From a checkpoint of a small image diffusion model: width 320, 21.5 epochs.
Rows from block 9 of a small image diffusion model, named by matrix and row number. Rows with one number within an expert belong to one neuron, the router's apart. Each number is 128 + 24 x the weight over its row's rms, rounded and kept within 0 to 255. All counts start at 0. Numbers have three digits each. After the name is the row's rms in percent of the matrix's.
After each expert's rows are labels from the 100 images, of 14976 (inputs lightly noised), where the router gives the expert most weight on average: "colour at peak" is the nearest of a few named colours to the mean colour under the peak. Only what is clearly more common there than usual is listed. The data: microscope photos of single blood and bone marrow cells. In brackets: how many of the 100, against the usual share in percent.
# router: slot weights (model.blocks.9.mlp.router.weight, 16x320, trained with AdamW), inputs 256-319
# up: expert up (model.blocks.9.mlp.up, 16x160x320), inputs 256-319
# down: expert down (model.blocks.9.mlp.down, 16x320x160, transposed), outputs 256-319

# expert 0
router.0 110:126182124150135150141111106115162184141128135130111111148194100138131108125117158119121089087133120123151131152190173101175126136104131141072139126115125123165179096152125144114105155115147114
up.0 041:098117115104164106117123120169092121129148129124138142134101146101113111124091128072127143097145134190136144124134088123102117128155150088146113186121162139111115128070127098116131093179107158
down.0 039:101140093182068107092112185130171078125145104161146066145094102131133184179146167125156138105145141143127115139093117154108134103156149117125134143135148166096155137137129111147081101168143116
up.1 017:120082156126114143120145152135091131152146102132153143138119134156097152158161122100137109113138133107123148076135122131110089139178171144135153174167139161108115112081109170118163131173146130
down.1 025:092154140112176110153126192126109105141124118146124131158059083151085114068122148134134131149127133128123097096156114137099104169104159086130144115099098191143134088126159132116180104120141120
up.2 113:104095125122128117150103111149140121127162142126122111118117092127067164107104120124161152155122153119138145109108081089114139118124185157158117128093165166144133115134126122096157129130113145
down.2 093:142133075126148113151133152137118153156138130134156112182151150133155126152154134136139121136127137144140126101129109100105132143131082166174113152134119152152170149121158189091129134116116154
up.3 103:136133114070168108161138197091132078079104113112129131105132116122130067121171094099105161152128122131130161136096114149112110111135149135175120135131115103095129171124114114114137147161122166
down.3 108:111116106148124133167135079128099110149101142134145110171115159142180082142127130153159147127134117133131107155138123129088128128126167097153109193117152120142155098146107143181150150122094129
up.4 113:146121145118126140082135156164139112102116113126080108112112120117150113121158087127169128120138137159129094141162125152147131154136124127132101142158121161101118097110103140107125080141119134
down.4 114:140167117159138086075126118144115135106113140112111118138131110125113126076113139127144080146142117146103160103166107107095174075105106089111129127145103117116142175126126092162131119165134173
up.5 091:099121104127136153099143072100131152126165138130144107147168117144167108162154117119118149165052153114169158120160086140139113112127148114116095130107162126098137102149127138142097180151106144
down.5 087:129138115143128094136151116127093128155152075154123121135105135124173110121122135167135150126136138146112112119120128133096161069104122132157151152156105183103138158138088139142108109134100158
up.6 018:172121151107092157097115152105124139136141126100112141125103123155090127131117101120134119166165129139104129163135131122082126160139154124147110215103167138113112156094143134124172144177110149
down.6 024:152132162133110121130135141082107142095135150128181144149148132172144133138109112109102162091105112111135127119141105131118066150117196136148137171115144137144158131141170135136147136144106098
up.7 059:133078126110097131118132135130134121163132122114122121098103136115129121108104088118081142137111157145191128088130100143112132143164127150148136163139147096104124102056141155105167150125090170
down.7 054:206090131120161103119139133152106128132127107116112130143137106166090123161118145095097141117174109078132153166135144104154097097159131114078134113141131130118119173110113125126101118099155126
up.8 039:130088100113143119143092114133103096138135105097130142134101137133107116115133107113114120154125134127154165139105090127078113132138131099125140161125157127140081108108139137109110139143146172
down.8 038:048139095130087143134130139126155130111125173136139092093120109090136122115104128157132120094148140138135142169143113089091084134146128104095168120183138145128106133097144114134146105143093117
up.9 105:160138111119126091129149177119120104152152094133100147108139141140152165133118129124125133118116142119127159119115123164133111130152110146198156144151153123099116128098153062153118124128106111
down.9 105:130140145142129145123102076161119160161116149122134136108087137090079103112064147167160121125135121107117188130163120128094131143148106118150119115133136116101167139102132116131162149113125123
up.10 126:120099131111102181086113094150206124151105140121146117117080169152076117076128143117182127153121146143115139128107165184117122151115138176114113118104141127102141089119120186085159128115093145
down.10 125:140123157160132093091117133134126178148136131142087115167135132150104106141104147136177120139144139104140131114146137095168132135122107121135153113153120133127124103102104186131126131135126105
up.11 118:107126097143145102161134137114121118125147177134116111125143115135131130185097089145101142110117119120127163097145127149082154161115146122110096107122102096136153145164100075082147148100150176
down.11 126:112100121121115173171149127132118120194060127124141136131115117136100124152148149091116131129103133111146098132147123151174122116081159117102100174131143127171109112125142113104171129139114076
up.12 048:160089150105110124114101146114110103150140068073112118112131123121116159152109115069144137153120152143103131100126153124102114122157132152167111168166176108102097157094111112124126132145117155
down.12 039:147137135120111128146143149148152087146163133115159129122173167135155114115119114168118124086147114113140117158160110116081101030140138127139123121152104175167149132151151133069127173149113115
up.13 059:130085138087118134116104100138093100158124127123139125103145124100111119130156120090111178176107147144137119136145112114069102118163137155179102151169165126111145125120157173140126142176161143
down.13 044:127121096105150167136157161148107144109132106131134114093105130157157153111065115153059127082125129117136097119140148126163113108105118118105136173146099096159122151112106152168071113124116155
up.14 139:154133101142106132136160158118147147098133159178136126152162142108128120129109121154121147111111135134170148107132106146118130158143157126098106096124118153131183117132137097084150119149131136
down.14 133:103111152132161155171140152122151092140074106131142171123176159130117109137163173138130107135078105125128144120138158096120114130129142121125093179122147128092057102129121154100136121138144119
colour at peak: white (60 vs 35.6)

# expert 12
router.12 076:140136119132123106119110144143109160140133122124162129122125141141092116120142155179157171139151136152196110146133128125098113094116158117139160099155107132179092120134133163129141106102115149
up.0 117:099144123147102178099127130140142114133131107117110100093097148150087138122200136135155117143122148151148156080156113086120183107094197128098124115120110131208110098110133101118146132111136103
down.0 117:119108086163090106106136129123124141137119111090130138119165180125140086139117144145090117149156136136088101148104109145124145148089119130129184137136143134107167148121108082180115077141108135
up.1 116:117139114130133110148135143083085119153128099077136111135132136158119105129127108122123113154095112147100113123131114158162118137144101086198145130120167109069104137160108150130087155117113170
down.1 128:146117172136138150149104137160138139154135144082064144123132105099115137139095137176150113113121157153121133110150106095102143158149158117112106055121117103131140146118118143106113133151132171
up.2 020:091151160126125110155154115150187122145123157171116133102147090127145138097099152089054111087090122078112142122138130121163126130114133124141112200172088137155133150123146086113123152131146166
down.2 024:125130181088128173119138094090141148120132126100130147108144121131108127103130084124120121103103130099141127159127141111071117144138126117091169146113129114132139138157134148144112102125153139
up.3 100:101090113158143144127125134118142123147124131144134120104173113162121122103121125131141153084140118126140142123120124081131128141116134135176109119152144168135111120152099082130140113118142099
down.3 103:157127170140104125126129118124106140118162149095105135134130106127138113166144135145143105128120104104120134112142158145134144092138115124082173116129099107133118146132084133143116135081116126
up.4 059:134152143117150130134172100136093105175132124124133073104069141140114118164214138111154131135141136127127118157137138163143130142133162100133141118114151135146139130156114156139146136135108117
down.4 056:141111061122166118100148123118109117136108107154109133104088145129186136114111116134091127154131113137108134107128184146143104163167183083171108167126111119132096091104144110147156131140108073
up.5 044:162125151134197142142137125161149116131097132119101106143110169154164107149155133097129106121157142146088106140157123123157135121121115144049126161117110080089127103129140110171181131106132097
down.5 043:157116170137140125141105121116153127128138131107135101152117134106118098112136131092152122097149113170142129134101130109159105148115133193169106154126130139131124126111127125180136112087141140
up.6 083:173166154114108142186121120116110123146146128115124099091096167187104157141135151096099140130114115140134114131179145112099112092117114153130136158102138098134096169155118120145123137127131124
down.6 079:107117136148154157197123124146101113131110101150142120120129134130145101106110131147078097138116131116121057086115127137087127161083104164136131154136154131189129093099114140170128110152156092
up.7 127:183121141108122157132116126102173129157163139145130130158109151118134087116118124116123120110099135091127130157150110155116171155125124160076133139164130181118092176167140110153114150122125107
down.7 115:087113114149118099166109110152122100121137083126114153106145116146184124138143142186110142101123101070106094107122140123100114139141148112152127168114167176118134136110128146099136123141162121
up.8 027:170115121168121112141160051105124105115140134120087173143130136114138120136137137076142085093118151149118111171111136130202155083138129141144139179115134111139093103136139123128107145207086154
down.8 032:106160165085140143143156158086127172109156103156126107133137118119121121160106114123131123095154162124109102121094123121059113147147169124134137129137156121088124101069141105089074091123151150
up.9 123:148109111124114135151148134104120144115140214154140139125148134136149115140152137110162145125148104136129105157136119134127140113155112104148082132141143158110108055125109187081106110130145116
down.9 114:157131119139153115088083092159128127138078173106128131136147124122091111152123122139132116107124134110100113207110126121171110062135176116127192145148151095080164150133146154126153153114137136
up.10 061:141175167159144178170146112152131112132117155154099113117139083145159126122157100098080098112138161134134108163173124144154093111126099144110115160152122124154106160134085097133089153128126159
down.10 062:134136134081114132085132165127149137140103125135091159129146117122145120136161155150119123108179124124118187194139147154122144065123120116112039125092123105132140121104157089184160122135154136
up.11 100:132172132072144189091157109127113105126156089128145107127112133104119161127123157151117136163078133104154154102158119105118153127123085101136109118136118159137153165132120137156124157106123149
down.11 107:135129102107129121143131141145122112152099135157152145116145113126132095106128123085135141092150128086143144092115144122159117148114149170127077166119116126153097040135133122125126126112128132
up.12 109:117166114092184117111121151133109130097140116136156077134140178165108154158073099152141132167136147126114143099133128183104151145148101147115103097088148129096128141093123120121156114134144168
down.12 107:122149101099120077111125137167137109100153094108101148131156103114116131089167125155125118099132157096124170123131172128146107111135132111119071118138100118138089111148147088143156118135120177
up.13 118:131143141094100140157149136092130106148135128098147113129113165105132121151126133107109154139100114092160126154194135160096134130125116133119140134069151126157102200132156094130159125114147121
down.13 123:124139134159137167105135146093125156096142129148138133129158097139188101179160135098114087127123101111103100111091153134125151127133138137123102122122124150117137095101097142122098141131147120
up.14 068:162072115115175088148166127148138127121121125118124119131183105129161085114108138104118125136145137108111103137161127132099161072155128104146121163121139164134143117115108109119134154112143148
down.14 049:143117127126143151151173119152059139169137142098102148122117131116169141131126141187133153151111144123106095101126129162124121170161111097169151183147153131143146165129136110108141141136118133
colour at peak: white (99 vs 35.6)

# expert 7
router.7 077:142119121144119139164159110135147131123117193137092139132135099141179122141163105179148150077162129130136090100150096112141121130111164109152136092183103159096165136113124128146141084145145117
up.0 057:078115128132138102076070108121088128104132094119133140130105134117075115130100142093121099154108120106123140189116128119118094091104122150128132166097139122177111058161132114128123154125090103
down.0 045:076096148106151153126094125165169150081151135185159109154164115141131159150144097170086135124124148107122119159109127132074167141140172150093180098101146100174131164144097127127123140122132111
up.1 104:127129171117136094149141120085120132118126151139106123105097158126170100092134127112102157145143116171114069125154120121128134111168131115105127153135119129133111103095139093127109169107101111
down.1 098:089139140128134114131141154113115107126120086145139126090135097133169114163127142171149086132117133146127088123114115188112143113110150098130118120131120152156151183120147096133115125124116118
up.2 055:115156122110111114100132137135106143108146084103118154114116144101110132128110129093110095128093117114140122107126070148165098135159141112143154154096119089141137159123131092145122168111115157
down.2 059:112138145104160122141130115156102160074111111106113161181087137119135136129115125134115147126117077094105154130101100131133142135160133112163103126120111147117157151145151150126141136142098105
up.3 178:095093107103121163113116129122140154136103116114198159138146132146123114139091156128157141127106101114093092128137116117142137088136108115102099117083143148118086112137134176124134127159146167
down.3 186:158119148133130106094143126157126169086133141093097123127067153135112136131116111175129136147133135134101093131102127160118149081136154121147151126169138138094141167136120139118105140131138133
up.4 022:081090143125190101120108155127151122141117083105117091125138145106098104112141133081123134105152126152117141144110142084140172164132131129132125210142159069141127126155095150107107162117131153
down.4 028:140096146136144095119118138079119098090122124187155140136132137154110115082155137131077094130157140129101121117142112097111137116132111118098118129141140170148101132106088168126128096170161116
up.5 115:151116109138136119100130174128171133178120133154097134107103142123097139142124121152134129119162127140118118128131167099114110153140140124136113093158102184084145138117119129168183082146140160
down.5 115:116136151125113126124141126168152114160138116145173137115132138139065152134080150163098122132137123151153119113091072097118154176141116156116117155141151171098131106119129108173132157102146159
up.6 094:134157140129127122122136140136150053097206139087102126134106146107116140108134094105147085125103118139101139123129113145109127111156121102138121125131118144115115129140117193177144146116154158
down.6 093:101144104117195111139112112112156098090165120165126137155134110136146112117119132134087098158128163155132099137155100118089135059091113167093135127171136080132105133133134119157149153112116131
up.7 027:111109106141142133146121134128107120118133114101097140132083150120135163150074144100102081150098124097131151139147115132158156170109095134054129180106109137155130131122104112106100169087155123
down.7 027:150100149126124126113134135080134107141136132102168134174105114134136124115162165162105127138143099137178114154141121103101165126084128158117116099159130176109135091135148102136110142083131118
up.8 142:132127116106082185136114156103146133103124108108123139095109081186123139139117129124122141137096117151113142122143132135105113111130159103133128121109152100116105119125157103126153146146143167
down.8 142:101136112123148121128108130123101149111088133101188148169113140138115134115155157070138115121133135124154106117109088105175156101108114089098075090138132100146100143084102154098103125119103126
up.9 138:101150141114120127116145095144092097185146140104138144096150121096146129125139105134109112139130118100142161119105136152116115168141125129121145139139102164148120111116143099109135161121102137
down.9 132:106129136109145138143136115107120142131142155135127115134112111116163096113102124182130143118131104131123153173156146153116113063119114152104159137144108131164145165142145158133164129100132109
up.10 110:096100159133135072119136178114099099111167139116181133130083124114171147138126137132098147136133164150137140085115138157186144116154116141082125097143121143149091114101140155154147151128141161
down.10 107:151117107087116128126142145084130120158132141090096106120150101139139143174140141138117104107137125137139156141108123140161106132102092109117114137140075136153118104102122122156109129131133099
up.11 030:109111091132118095125079145134087131109136087115123154142117166127073125135112188087120101094095119142090152155118127103138098132122157163104121186103162112121105183148142091111084139125127146
down.11 028:149127173105144151158121117148144140145086130172128131118133141115126137124142112084168162083121206143125093138111131138145093132141141137129147149139127127142136081151095130140152096114096108
up.12 092:113119135093131139155151125114137129160160127080174141112108143107105148125133107090100117151119134151130152162118117156122108097143123160136123143106174098168109198095117136156113116123100171
down.12 097:083111124155151155197113126147159155077093099133175101131172105123148116106141146122139115127159086122094114137121142129119096089144097148131150100114141113115145102098125130113132174113136123
up.13 148:123110141102167118134104135099183159168176096108132091163090119148110147094120140133106134121106111092149170159175111151118116110089129103145134129121144139122114175165143172172127135118117159
down.13 146:124099072117146122193128153107156086150139117133133141103187096120073118147140083086052117133146101137116112107119118127154129132149114141115120156114184111108112088157131083162121141106149146
up.14 027:136099127127079131086094087138107115133137083107132112123090166125112135140143148079079106103138132165111179139119120086142121127098108132147138213126120141102090083149135109130099182137109153
down.14 027:131171121145080157145160148092163164127118195147122089146117117113112109129098132148127121126151138114159128144099127135107140134089086118124125136104099076107123123119106165119148135131129105
colour at peak: grey (100 vs 61.7)

# expert 4
router.4 107:133145120130132152147128108127104151137193173119121140093108114107128136123133116086139143105119131118117082154098076122163111110126170158137111139143139110154195101130121158126144119129140163
up.0 041:128109128144100099106096154108189134145160092165108125179193164141121124111172136095149112099123152148151141134137136129093142153135117151116152189134098118133105110117141129087081166149144118
down.0 036:161117128082104149142108137129115112104208116126141154132127102114150093141128165152076105147138139113152096151108151122092123188155139098111171178155138119101123140153106151149094113118135084
up.1 111:105142135142125137195152104138094126108178157126062165135106109124167147111076111097129113092125129133100111151096139159136121147141115136136117114155112110097108148142149154177132151162119139
down.1 114:159128125122061133138146171132124121102083097116087126131131123111117138090118134083086098141097151122139143142093167129151093162107139153156117107176121139122134124148129156074169116109170165
up.2 114:121126148106152086163137110142095108058118115119110170096118164102133097124110174118110147139148138104083124101140112176136098099187154131179156110165106103136123104137146125161183146123168129
down.2 116:124134157113132154110102126122136123103114136183109127116182162121099195116190105084122126105102152118125138118138074102155119148121102130145147128153108096089094125112114098111115176163152124
up.3 063:116126110102120117102132121176144098175132112150160127163143133132124120124132125142131129165133143161159135126143144165094135140106109092128144122129111157139087160104132110126111117134135113
down.3 054:120127168126146103109147168116133137151155146142106118122110157103186135110120125153154119135146123170116144103110123120143145131121102111135101080170112109178128161081135122120139124134130117
up.4 085:122112092166088145110140116076133121127183156152098111134079101203144180133083135121098110126153175150123124132135155111119142128099156146099122128102126111137144109124149160137136159179129115
down.4 091:123117147115128195100154140132135166157160077157154107132168156108147133139099131147150161109105112110103160121088147125123141146139147118085137084128148145140092172118129150138142141092130140
up.5 034:132079122110121093132097186174153083130145101146137111120173131112148112104107119053086123079131138152136136135125124094120141149140130134165140162149100118117144052117159092123106093143118124
down.5 029:155106107158071133091130100110159137124100145132127153133140144137106175157167122131117159147136131145105131127140113097159153154120113158091137117119144149114127155146111130119158087093143140
up.6 128:090095126123087152164083134130117132159123132120130096124155102165117114132224107137152153145146140122147091144125116109115133117121155099139154108100143147100165109129089149146146057201118112
down.6 140:135166085145167067135159139138144140138159074094161116092190151142111129133118143126153127166105078139166117101146068128116106136110135124141112130076151167139114155097150149195128119138138134
up.7 130:113122157054112149142132076134118146135148124138147115133130144124145142105083150135131170186096113123152098153118119149142115104118127110135146109111133132160086144098139136129172159130139132
down.7 111:171088128125122137156139117086130141107072115137100160132130121159127105124145142070120137121141109124121104122153079148215125136106139128107084088127115124118089121115131128085137114163113138
up.8 101:134132181075095140113169128191132121105113134124159138134125149107161154123112169125099120144141130127143119106138120155089125106145139160104139142135114144117107121112119146091100118152129150
down.8 110:146151113100151129112148120120101124073137125133133096141151103157115145136130120123104130125130123134124125139133117147128134165132156143171106165153124125127141128133161134098116130106153134
up.9 118:142125094187123111158145140076138137131118151106079105203102130157130178134131115090132133096133165166139124120103137103146118102089169109105115123136142124129116130135119152172143125193117088
down.9 133:153104148105127185154172131098134086141119109079183107116133129099149086073102123135095134141092128122123141136169142129123138127117169144159163165096106096099114153148120169122099084123134153
up.10 125:107094132140131098161135168147123115156141151154197112105124104132156134130162145166139147121123094135139111088148139111142135126128145136127120080118142126051121094109096143162118127113134122
down.10 130:151141112155152097139182140134155145126149171132129151137128166165131127120158130163131102154104120163124163138151148135131167098118075145112128131125136141117135107117134136096124126133103123
up.11 124:117114087120096124158148123162135141117107147149105138112115124142133163130139053127136126096144150106100078081127126113147116164118121149113135113163120121110105121117130093152166121122109144
down.11 126:127136103153090119158146123141105135124100137108098155109134128110114132154112112086173112150138141137165132111127089125144157103151146108119130127140132146126101074112129116121124111146113133
up.12 122:099111120136170129171116120130150142141138132130070136143125097123091128086149092110143150132088155106105093124133167096120137126145152124106135106154121128137123123121156120117189117127130106
down.12 120:162103146097149137146137148113096096145110140091139128143134105166078143148100153162090161124156102137105104161173105124124108097110144118141105194117118116107178118135110111119115108159163116
up.13 100:111105150132156129126135120080092169123107145139137190099130158101060119137128139185130116140138138107105133116142126189122127109142109120139151128126102127125099119121115113120137133127124132
down.13 108:083169172127125170173128115127104143175121080120150130114136118117114143089126129159137166115146111128140137141151144150084140129139129136145086105115083139133081123106146130130113143156151090
up.14 065:133127139107106119136092145139125136146083120156148080117141162117099093128133155091131164135133118172179107117156091156113158126117178110096204140103118087115104129117128146125105121117120109
down.14 070:110097084093106162150136119134117106130163073107136113095138126108085142094081147180125142148074109126174121141138170123100112089092116152136175167094088097094116163160157120116125121108150138
colour at peak: white (65 vs 35.6)

# expert 15
router.15 084:134124125186124100151163100153131144106101157164052136150129140120120141115118119159171149092157142096139084128096137139102177131145138109148140083161099165084179125108134139110110112128108096
up.0 085:113156099132161142140094181144097117161073138127141144118132161138144118093115127128157083117131115124095059128095174134075130106132110161133139132132135123096184104126140121137107067130147158
down.0 084:126138119136108136132116140130145142170122123129121124150121141111141135118132098124171131141109134104122096106084092123137094121116126072061121096141130122156143125109115082114077148092147092
up.1 028:135122134089145180139116152111127119156152093101141146101155118140107115156113153102094096142103125109133158107146123101136120150140116162139158173106183140164088145122132105086116148153133146
down.1 034:131171110123092164126133139121136180065111081098127168094152130116141098120133100133147130146149107091123145108111111126101141172106112130136109132155143152136114109111156152117108127116096146
up.2 132:101164137109139157178129162136129117188140152124159151107165121129110112139134117155120100111116100135124151120127124144134123132116125178092155129120161146127101127145124121090122122114113140
down.2 131:116178120153138131141135136138112101081192109135127146135135084121165112140193137189138133150120086120106145132113101126065070100133163132129095098110115136130136144136130138118122165119125114
up.3 154:135131132156148110098141136114131147162156154135101134147134110123159115139165149089116112102174127123119085115155155124129109102125140151129122130148126160134159105118113123120122128135164121
down.3 174:122097137148123139139085093117129139122173190130137112152133158144100138102155092095142137119131130135176149158200133141112134072144120130116145108127118094150138133136097147113137155119102097
up.4 022:098144155114101126099124145133116114129145065134149164172118111145145115089108160100069113139134136127137166188112102105147138147129124133076140203094152137133091141136121136127138133091129196
down.4 028:147109152115162122122109138170136160131125156108125120126159156158106149095132111108131076108133117166116116144086133141114135113098105096082115119134115144143134168087130155106130149159108120
up.5 045:119133156138129180138105119119118144095124108095145147089098132149092144153148135124095141097115086152122154136136100124121134141120129161121123150085162168137120166158129137111125154159151157
down.5 044:168088131107118111142125107130103129131076144106128149179113128123141102096119109105139127151111134124144116173112172176153144139129124106143155163092124136099128123132066161139145124087130184
up.6 033:094111126080075152097098137133113142148150053078153144101124105161086129157104144094119088133093109156099152092109115126140089118126150169150101155093161133156088104152127133119132145122101154
down.6 035:108135190098134139155109103130093126101088128118113163146080130099116155127152114123088141128129106094104066107146094138104128120140135154131090137139146145129137134122151087120145139122098129
up.7 133:138128160118123164158161074119125167111119187123118134121120122118134132129082158171150135139110107094086135144118118151137173144116123114088125102107138153112108093144105101103111123119104151
down.7 127:137165116121127137108156132117112154105160071140142113125142112129138138137106170165095113136131116125117112160099105127123125101137106108104135101121132123103159156128130067116141142132139140
up.8 180:108125122108147159122106162127109119096132125127156144097070099138159128166126153115093107160112098147123189071133146094112126101134163135084125133120135150122113134127128163158106130152124147
down.8 217:169127110136135102140093097133124133081110172082084165133121137108086107136096140141112149119131124110149112141132122157120122098129142114109132132147128122108165135142150151159136115121115126
up.9 143:171146165156131096141177119149107128161133203149116114125104147147196109144137093122112141107166137141115126116107142122118141092124115113084117103133112123111139144096102088159148097123137157
down.9 129:080108072167124125148097089129124121123099149132160127132117120120096129128144123065166157141107172113134046146150098113158112115139134112093117174109093132114123089142118118111095100120140117
up.10 147:123150116125117117165118169151098109175113158100163131127140103128150127125147153144138100148105106124075102083078137112120132135127115124108143124120144112104116108126128132162114106116101203
down.10 164:125138116102095140123174176144119122133134066119132130119128133159178136128156126161094134109102135134132091117132147132130082120103102126130093138115124133127094127114133127142108117120142107
up.11 030:110140153085125126145141104074125164146141116121141142119110118143161162114096145105123122144099093159124158130108102115169100120116104133100128165115162134144097152146101077132131157132096107
down.11 032:118122104096150090150129121123144144152174119114118108167145127134168137160189148121146117136102117156110193169136129119129156113149110096125111109120133127102125129163147159146110129127142145
up.12 118:102120114094132187108073120107131121121155110105122154096146130185137146138128167128107104148127110169084117143131115117133077115110119170115146144102145102141087104136135130123110163143115136
down.12 095:151125137107136147142107117146091107090160127116184151075156131119164089093152154169109120147128127119078081132121126127098113095130126085158143108107145132138176200122150165113128147133103112
up.13 023:118147135076124125122113146109161156127098110069141145159148136128143099145148144111068124137158124164090175134139123160163114127118128135115099198107228141137094166177106101122082143142103178
down.13 028:141121181142080151131143154175123140106115143106127145111116142130127140148124167149092166160129101138168132164099125083165131152150159142130145116156168123132096120160143116146134112123108130
up.14 038:107124128078137145108113132126135125110157134110151134091143135158160101111106156122096126171105097178127117084143119111132096154092108160102114195089131080160104109143130122131107146102141113
down.14 036:122155107099130128152114101123108164163142139188101100142108138126112120163129140078099132127126141125135156119133122157176122151108100142166112115158105136144165127165096107169073113111096159
colour at peak: grey (95 vs 61.7)

# expert 6
router.6 114:144105154139098121124149150124089170117108115115095113112144119128118151100154129094135152168104138140081099119164135139126108131145143158165140130119135090126050110089139133120097192149099120
up.0 108:113082115097172169164143117110140129152167141128147138156152157125113108127184134127164105167124129122154155080142129136122103130113110145137101141145120157130149108142111112144150184133147108
down.0 104:100134120150139116141130118166125141086146092121121109131170130141161158143106074140105131155146100125104095066116125125098152118156143153164108154121131145162106163148093143126078100148123152
up.1 055:096133107128112110155106102139197120120128184179145083124137139119127126112064145116116120112135144142158135121087148100125122132097146132072107144148077107109146145141122103121109113092130130
down.1 049:117141136131106126156078158134127138130101123128098095117119095098085114132129136151166138135141100164122084142145144133056099173150137091164132104144118108124148095141150100112124129140115102
up.2 118:123102120146091121162139131143135125122119166123132101155124100171143177081110119141126138139145149095161131098086125154108120133115196130124104122139154139127154177120133126123131072172123147
down.2 116:097150159109107123140099143129141104140111120143154110104070123139143084167148136136093123146181154136126108112134077115118136111136163131152131124133116168156138120127130103164145143101103131
up.3 047:103149147121167117139111136172135056146180144137130125079153096112103135151096115098120135097094112134148159138104112101135115115131141148114126196141134115142151118147129073115160141099122145
down.3 049:136085121132114129135138136133084192146142121128109068171139101101140147120139143132125116152153141157167143180161136121149131130117173149125145129136088168129151169151131088137134143130114095
up.4 044:119164121115134084109113136140111129188132116151111147113105171151160102132075169084107070074116114097120171120108122078129086122121122118110131196149127137095169158146125118135101119111148168
down.4 048:117133112138105101103151103142128138115123115103099101171077122145121166182150144145141079127106133175174115173119139110120139131144110147153141115162136164127138123131152140100118125151173134
up.5 130:148074141124119136127139120117104166108171102095151105116175139131159127137169156136140128141102150152103091142156133108153141144157094151123169113116179121140108086115108137111104166147131113
down.5 135:104100156121148118122117125146146140164082143126138151118161124138123136144092123144155133134111120111123137103102150135102116129100148120134134146117103153125135148115117139086097133160196101
up.6 105:125135085142090143158091125130079138157136134121140195144143144086127092127137102106088159125120126161150133167113100161100108105144100099129130139094106099185129135142144098136124118137128156
down.6 121:119123151140110129118106100127145138115088137147132118121119147089131080183127127140075171165144164096100104113107110124091133149095135096148143114171118137151106098133149105173107101163136073
up.7 033:125120105133152109180117091148129112164138107154140141122111163113095141139098153106091086144141087098170124093107153083161102120115126083160142177142117136161152154132120043133154126111094209
down.7 030:164123117125135104125136110131143146131115123129133102136126138072183119166152157161111137094133147116164153127152179138136109114136104132135172095159129121130121140122122140165142092131167119
up.8 048:106135147125131157117158117114151087150182116115128136129125117131119115144121165125105094113112139109168153119118137106113123091111134134087124164127119131128206116168114097161169094123156147
down.8 037:097123165155101149142127096110131084068129162154099105150141130128131116092153097090091133137139122123086136098116144139097143091161106121148150124114158155090136101124112111141135132119100144
up.9 097:158108165145150052145119163081130143114141136130066096160148132117132102112121139125153093141169122118117107133104131147114112118135144126113145125157120089139150130094109097148129159095124131
down.9 105:129118105136140145123103133088100136195074163124132144098135095121148119142118122159160130152129144091111056121117139129131109109155150135125135124100140122143123128164085114116083147137158105
up.10 046:127136124131133122135117105137164078129120124128098126121090142117122158167089120065105134085142090121127165117105172085103102133111127128100166175126111149144132142148155102176135109104162129
down.10 041:061131132101123161150102119179114133108118135136098128154122119145144094109122143150144136171085120109138100090160089142152131135161138137141148100154126134074175139167113114123080118109067191
up.11 018:103129130109158083091114128176143097140110090142096120133103174137119122154115140096122106069092081152128135123124131130142114137125104118131147219132127129135135152132135107142119113113085135
down.11 025:120128106151168122125144103110132156150111147108092131101080147111072151102089147140123098101120137144087135125143120112122149117110117123158122101106143078115139150127098093127118108111115126
up.12 119:127104129107118132083135177135151117134113119113183148106148178131131118142152110138152112138105113144132118164133145118129163149160133136111127119106136121130110091147144185111110122126143130
down.12 136:103122121156161189160119117170098134112099118158156111110135159116132104096151121140150115151092112138108053124175145107159109141148126107102105148105154104131146107125141136060104136131152112
up.13 073:133149147130115111111124151160159094175180116161115126115097133144126118085066145053079087105113119184132153105110163096096124129108144130112117175149123116133175171116125122149169133129141149
down.13 063:123135089133102176144161123106138125157154068103094132120131113134146108121104137111113103100120137101125118132146078101161107121110109122112149125118141120124183169142129094159107092128155160
up.14 121:110090227139134113106098090111128126114163127112148114160146130097164124124125136135147128117126113119150132162146099141113122116120111103111155120153121152181101136125136139154103169136132099
down.14 127:083137124116140157183168127141128139143071056169138119128131140118145131131111150140119132129119192126146134106141139131132119089132179108120117135114123108120114108111130152121086161121117076
colour at peak: white (69 vs 35.6)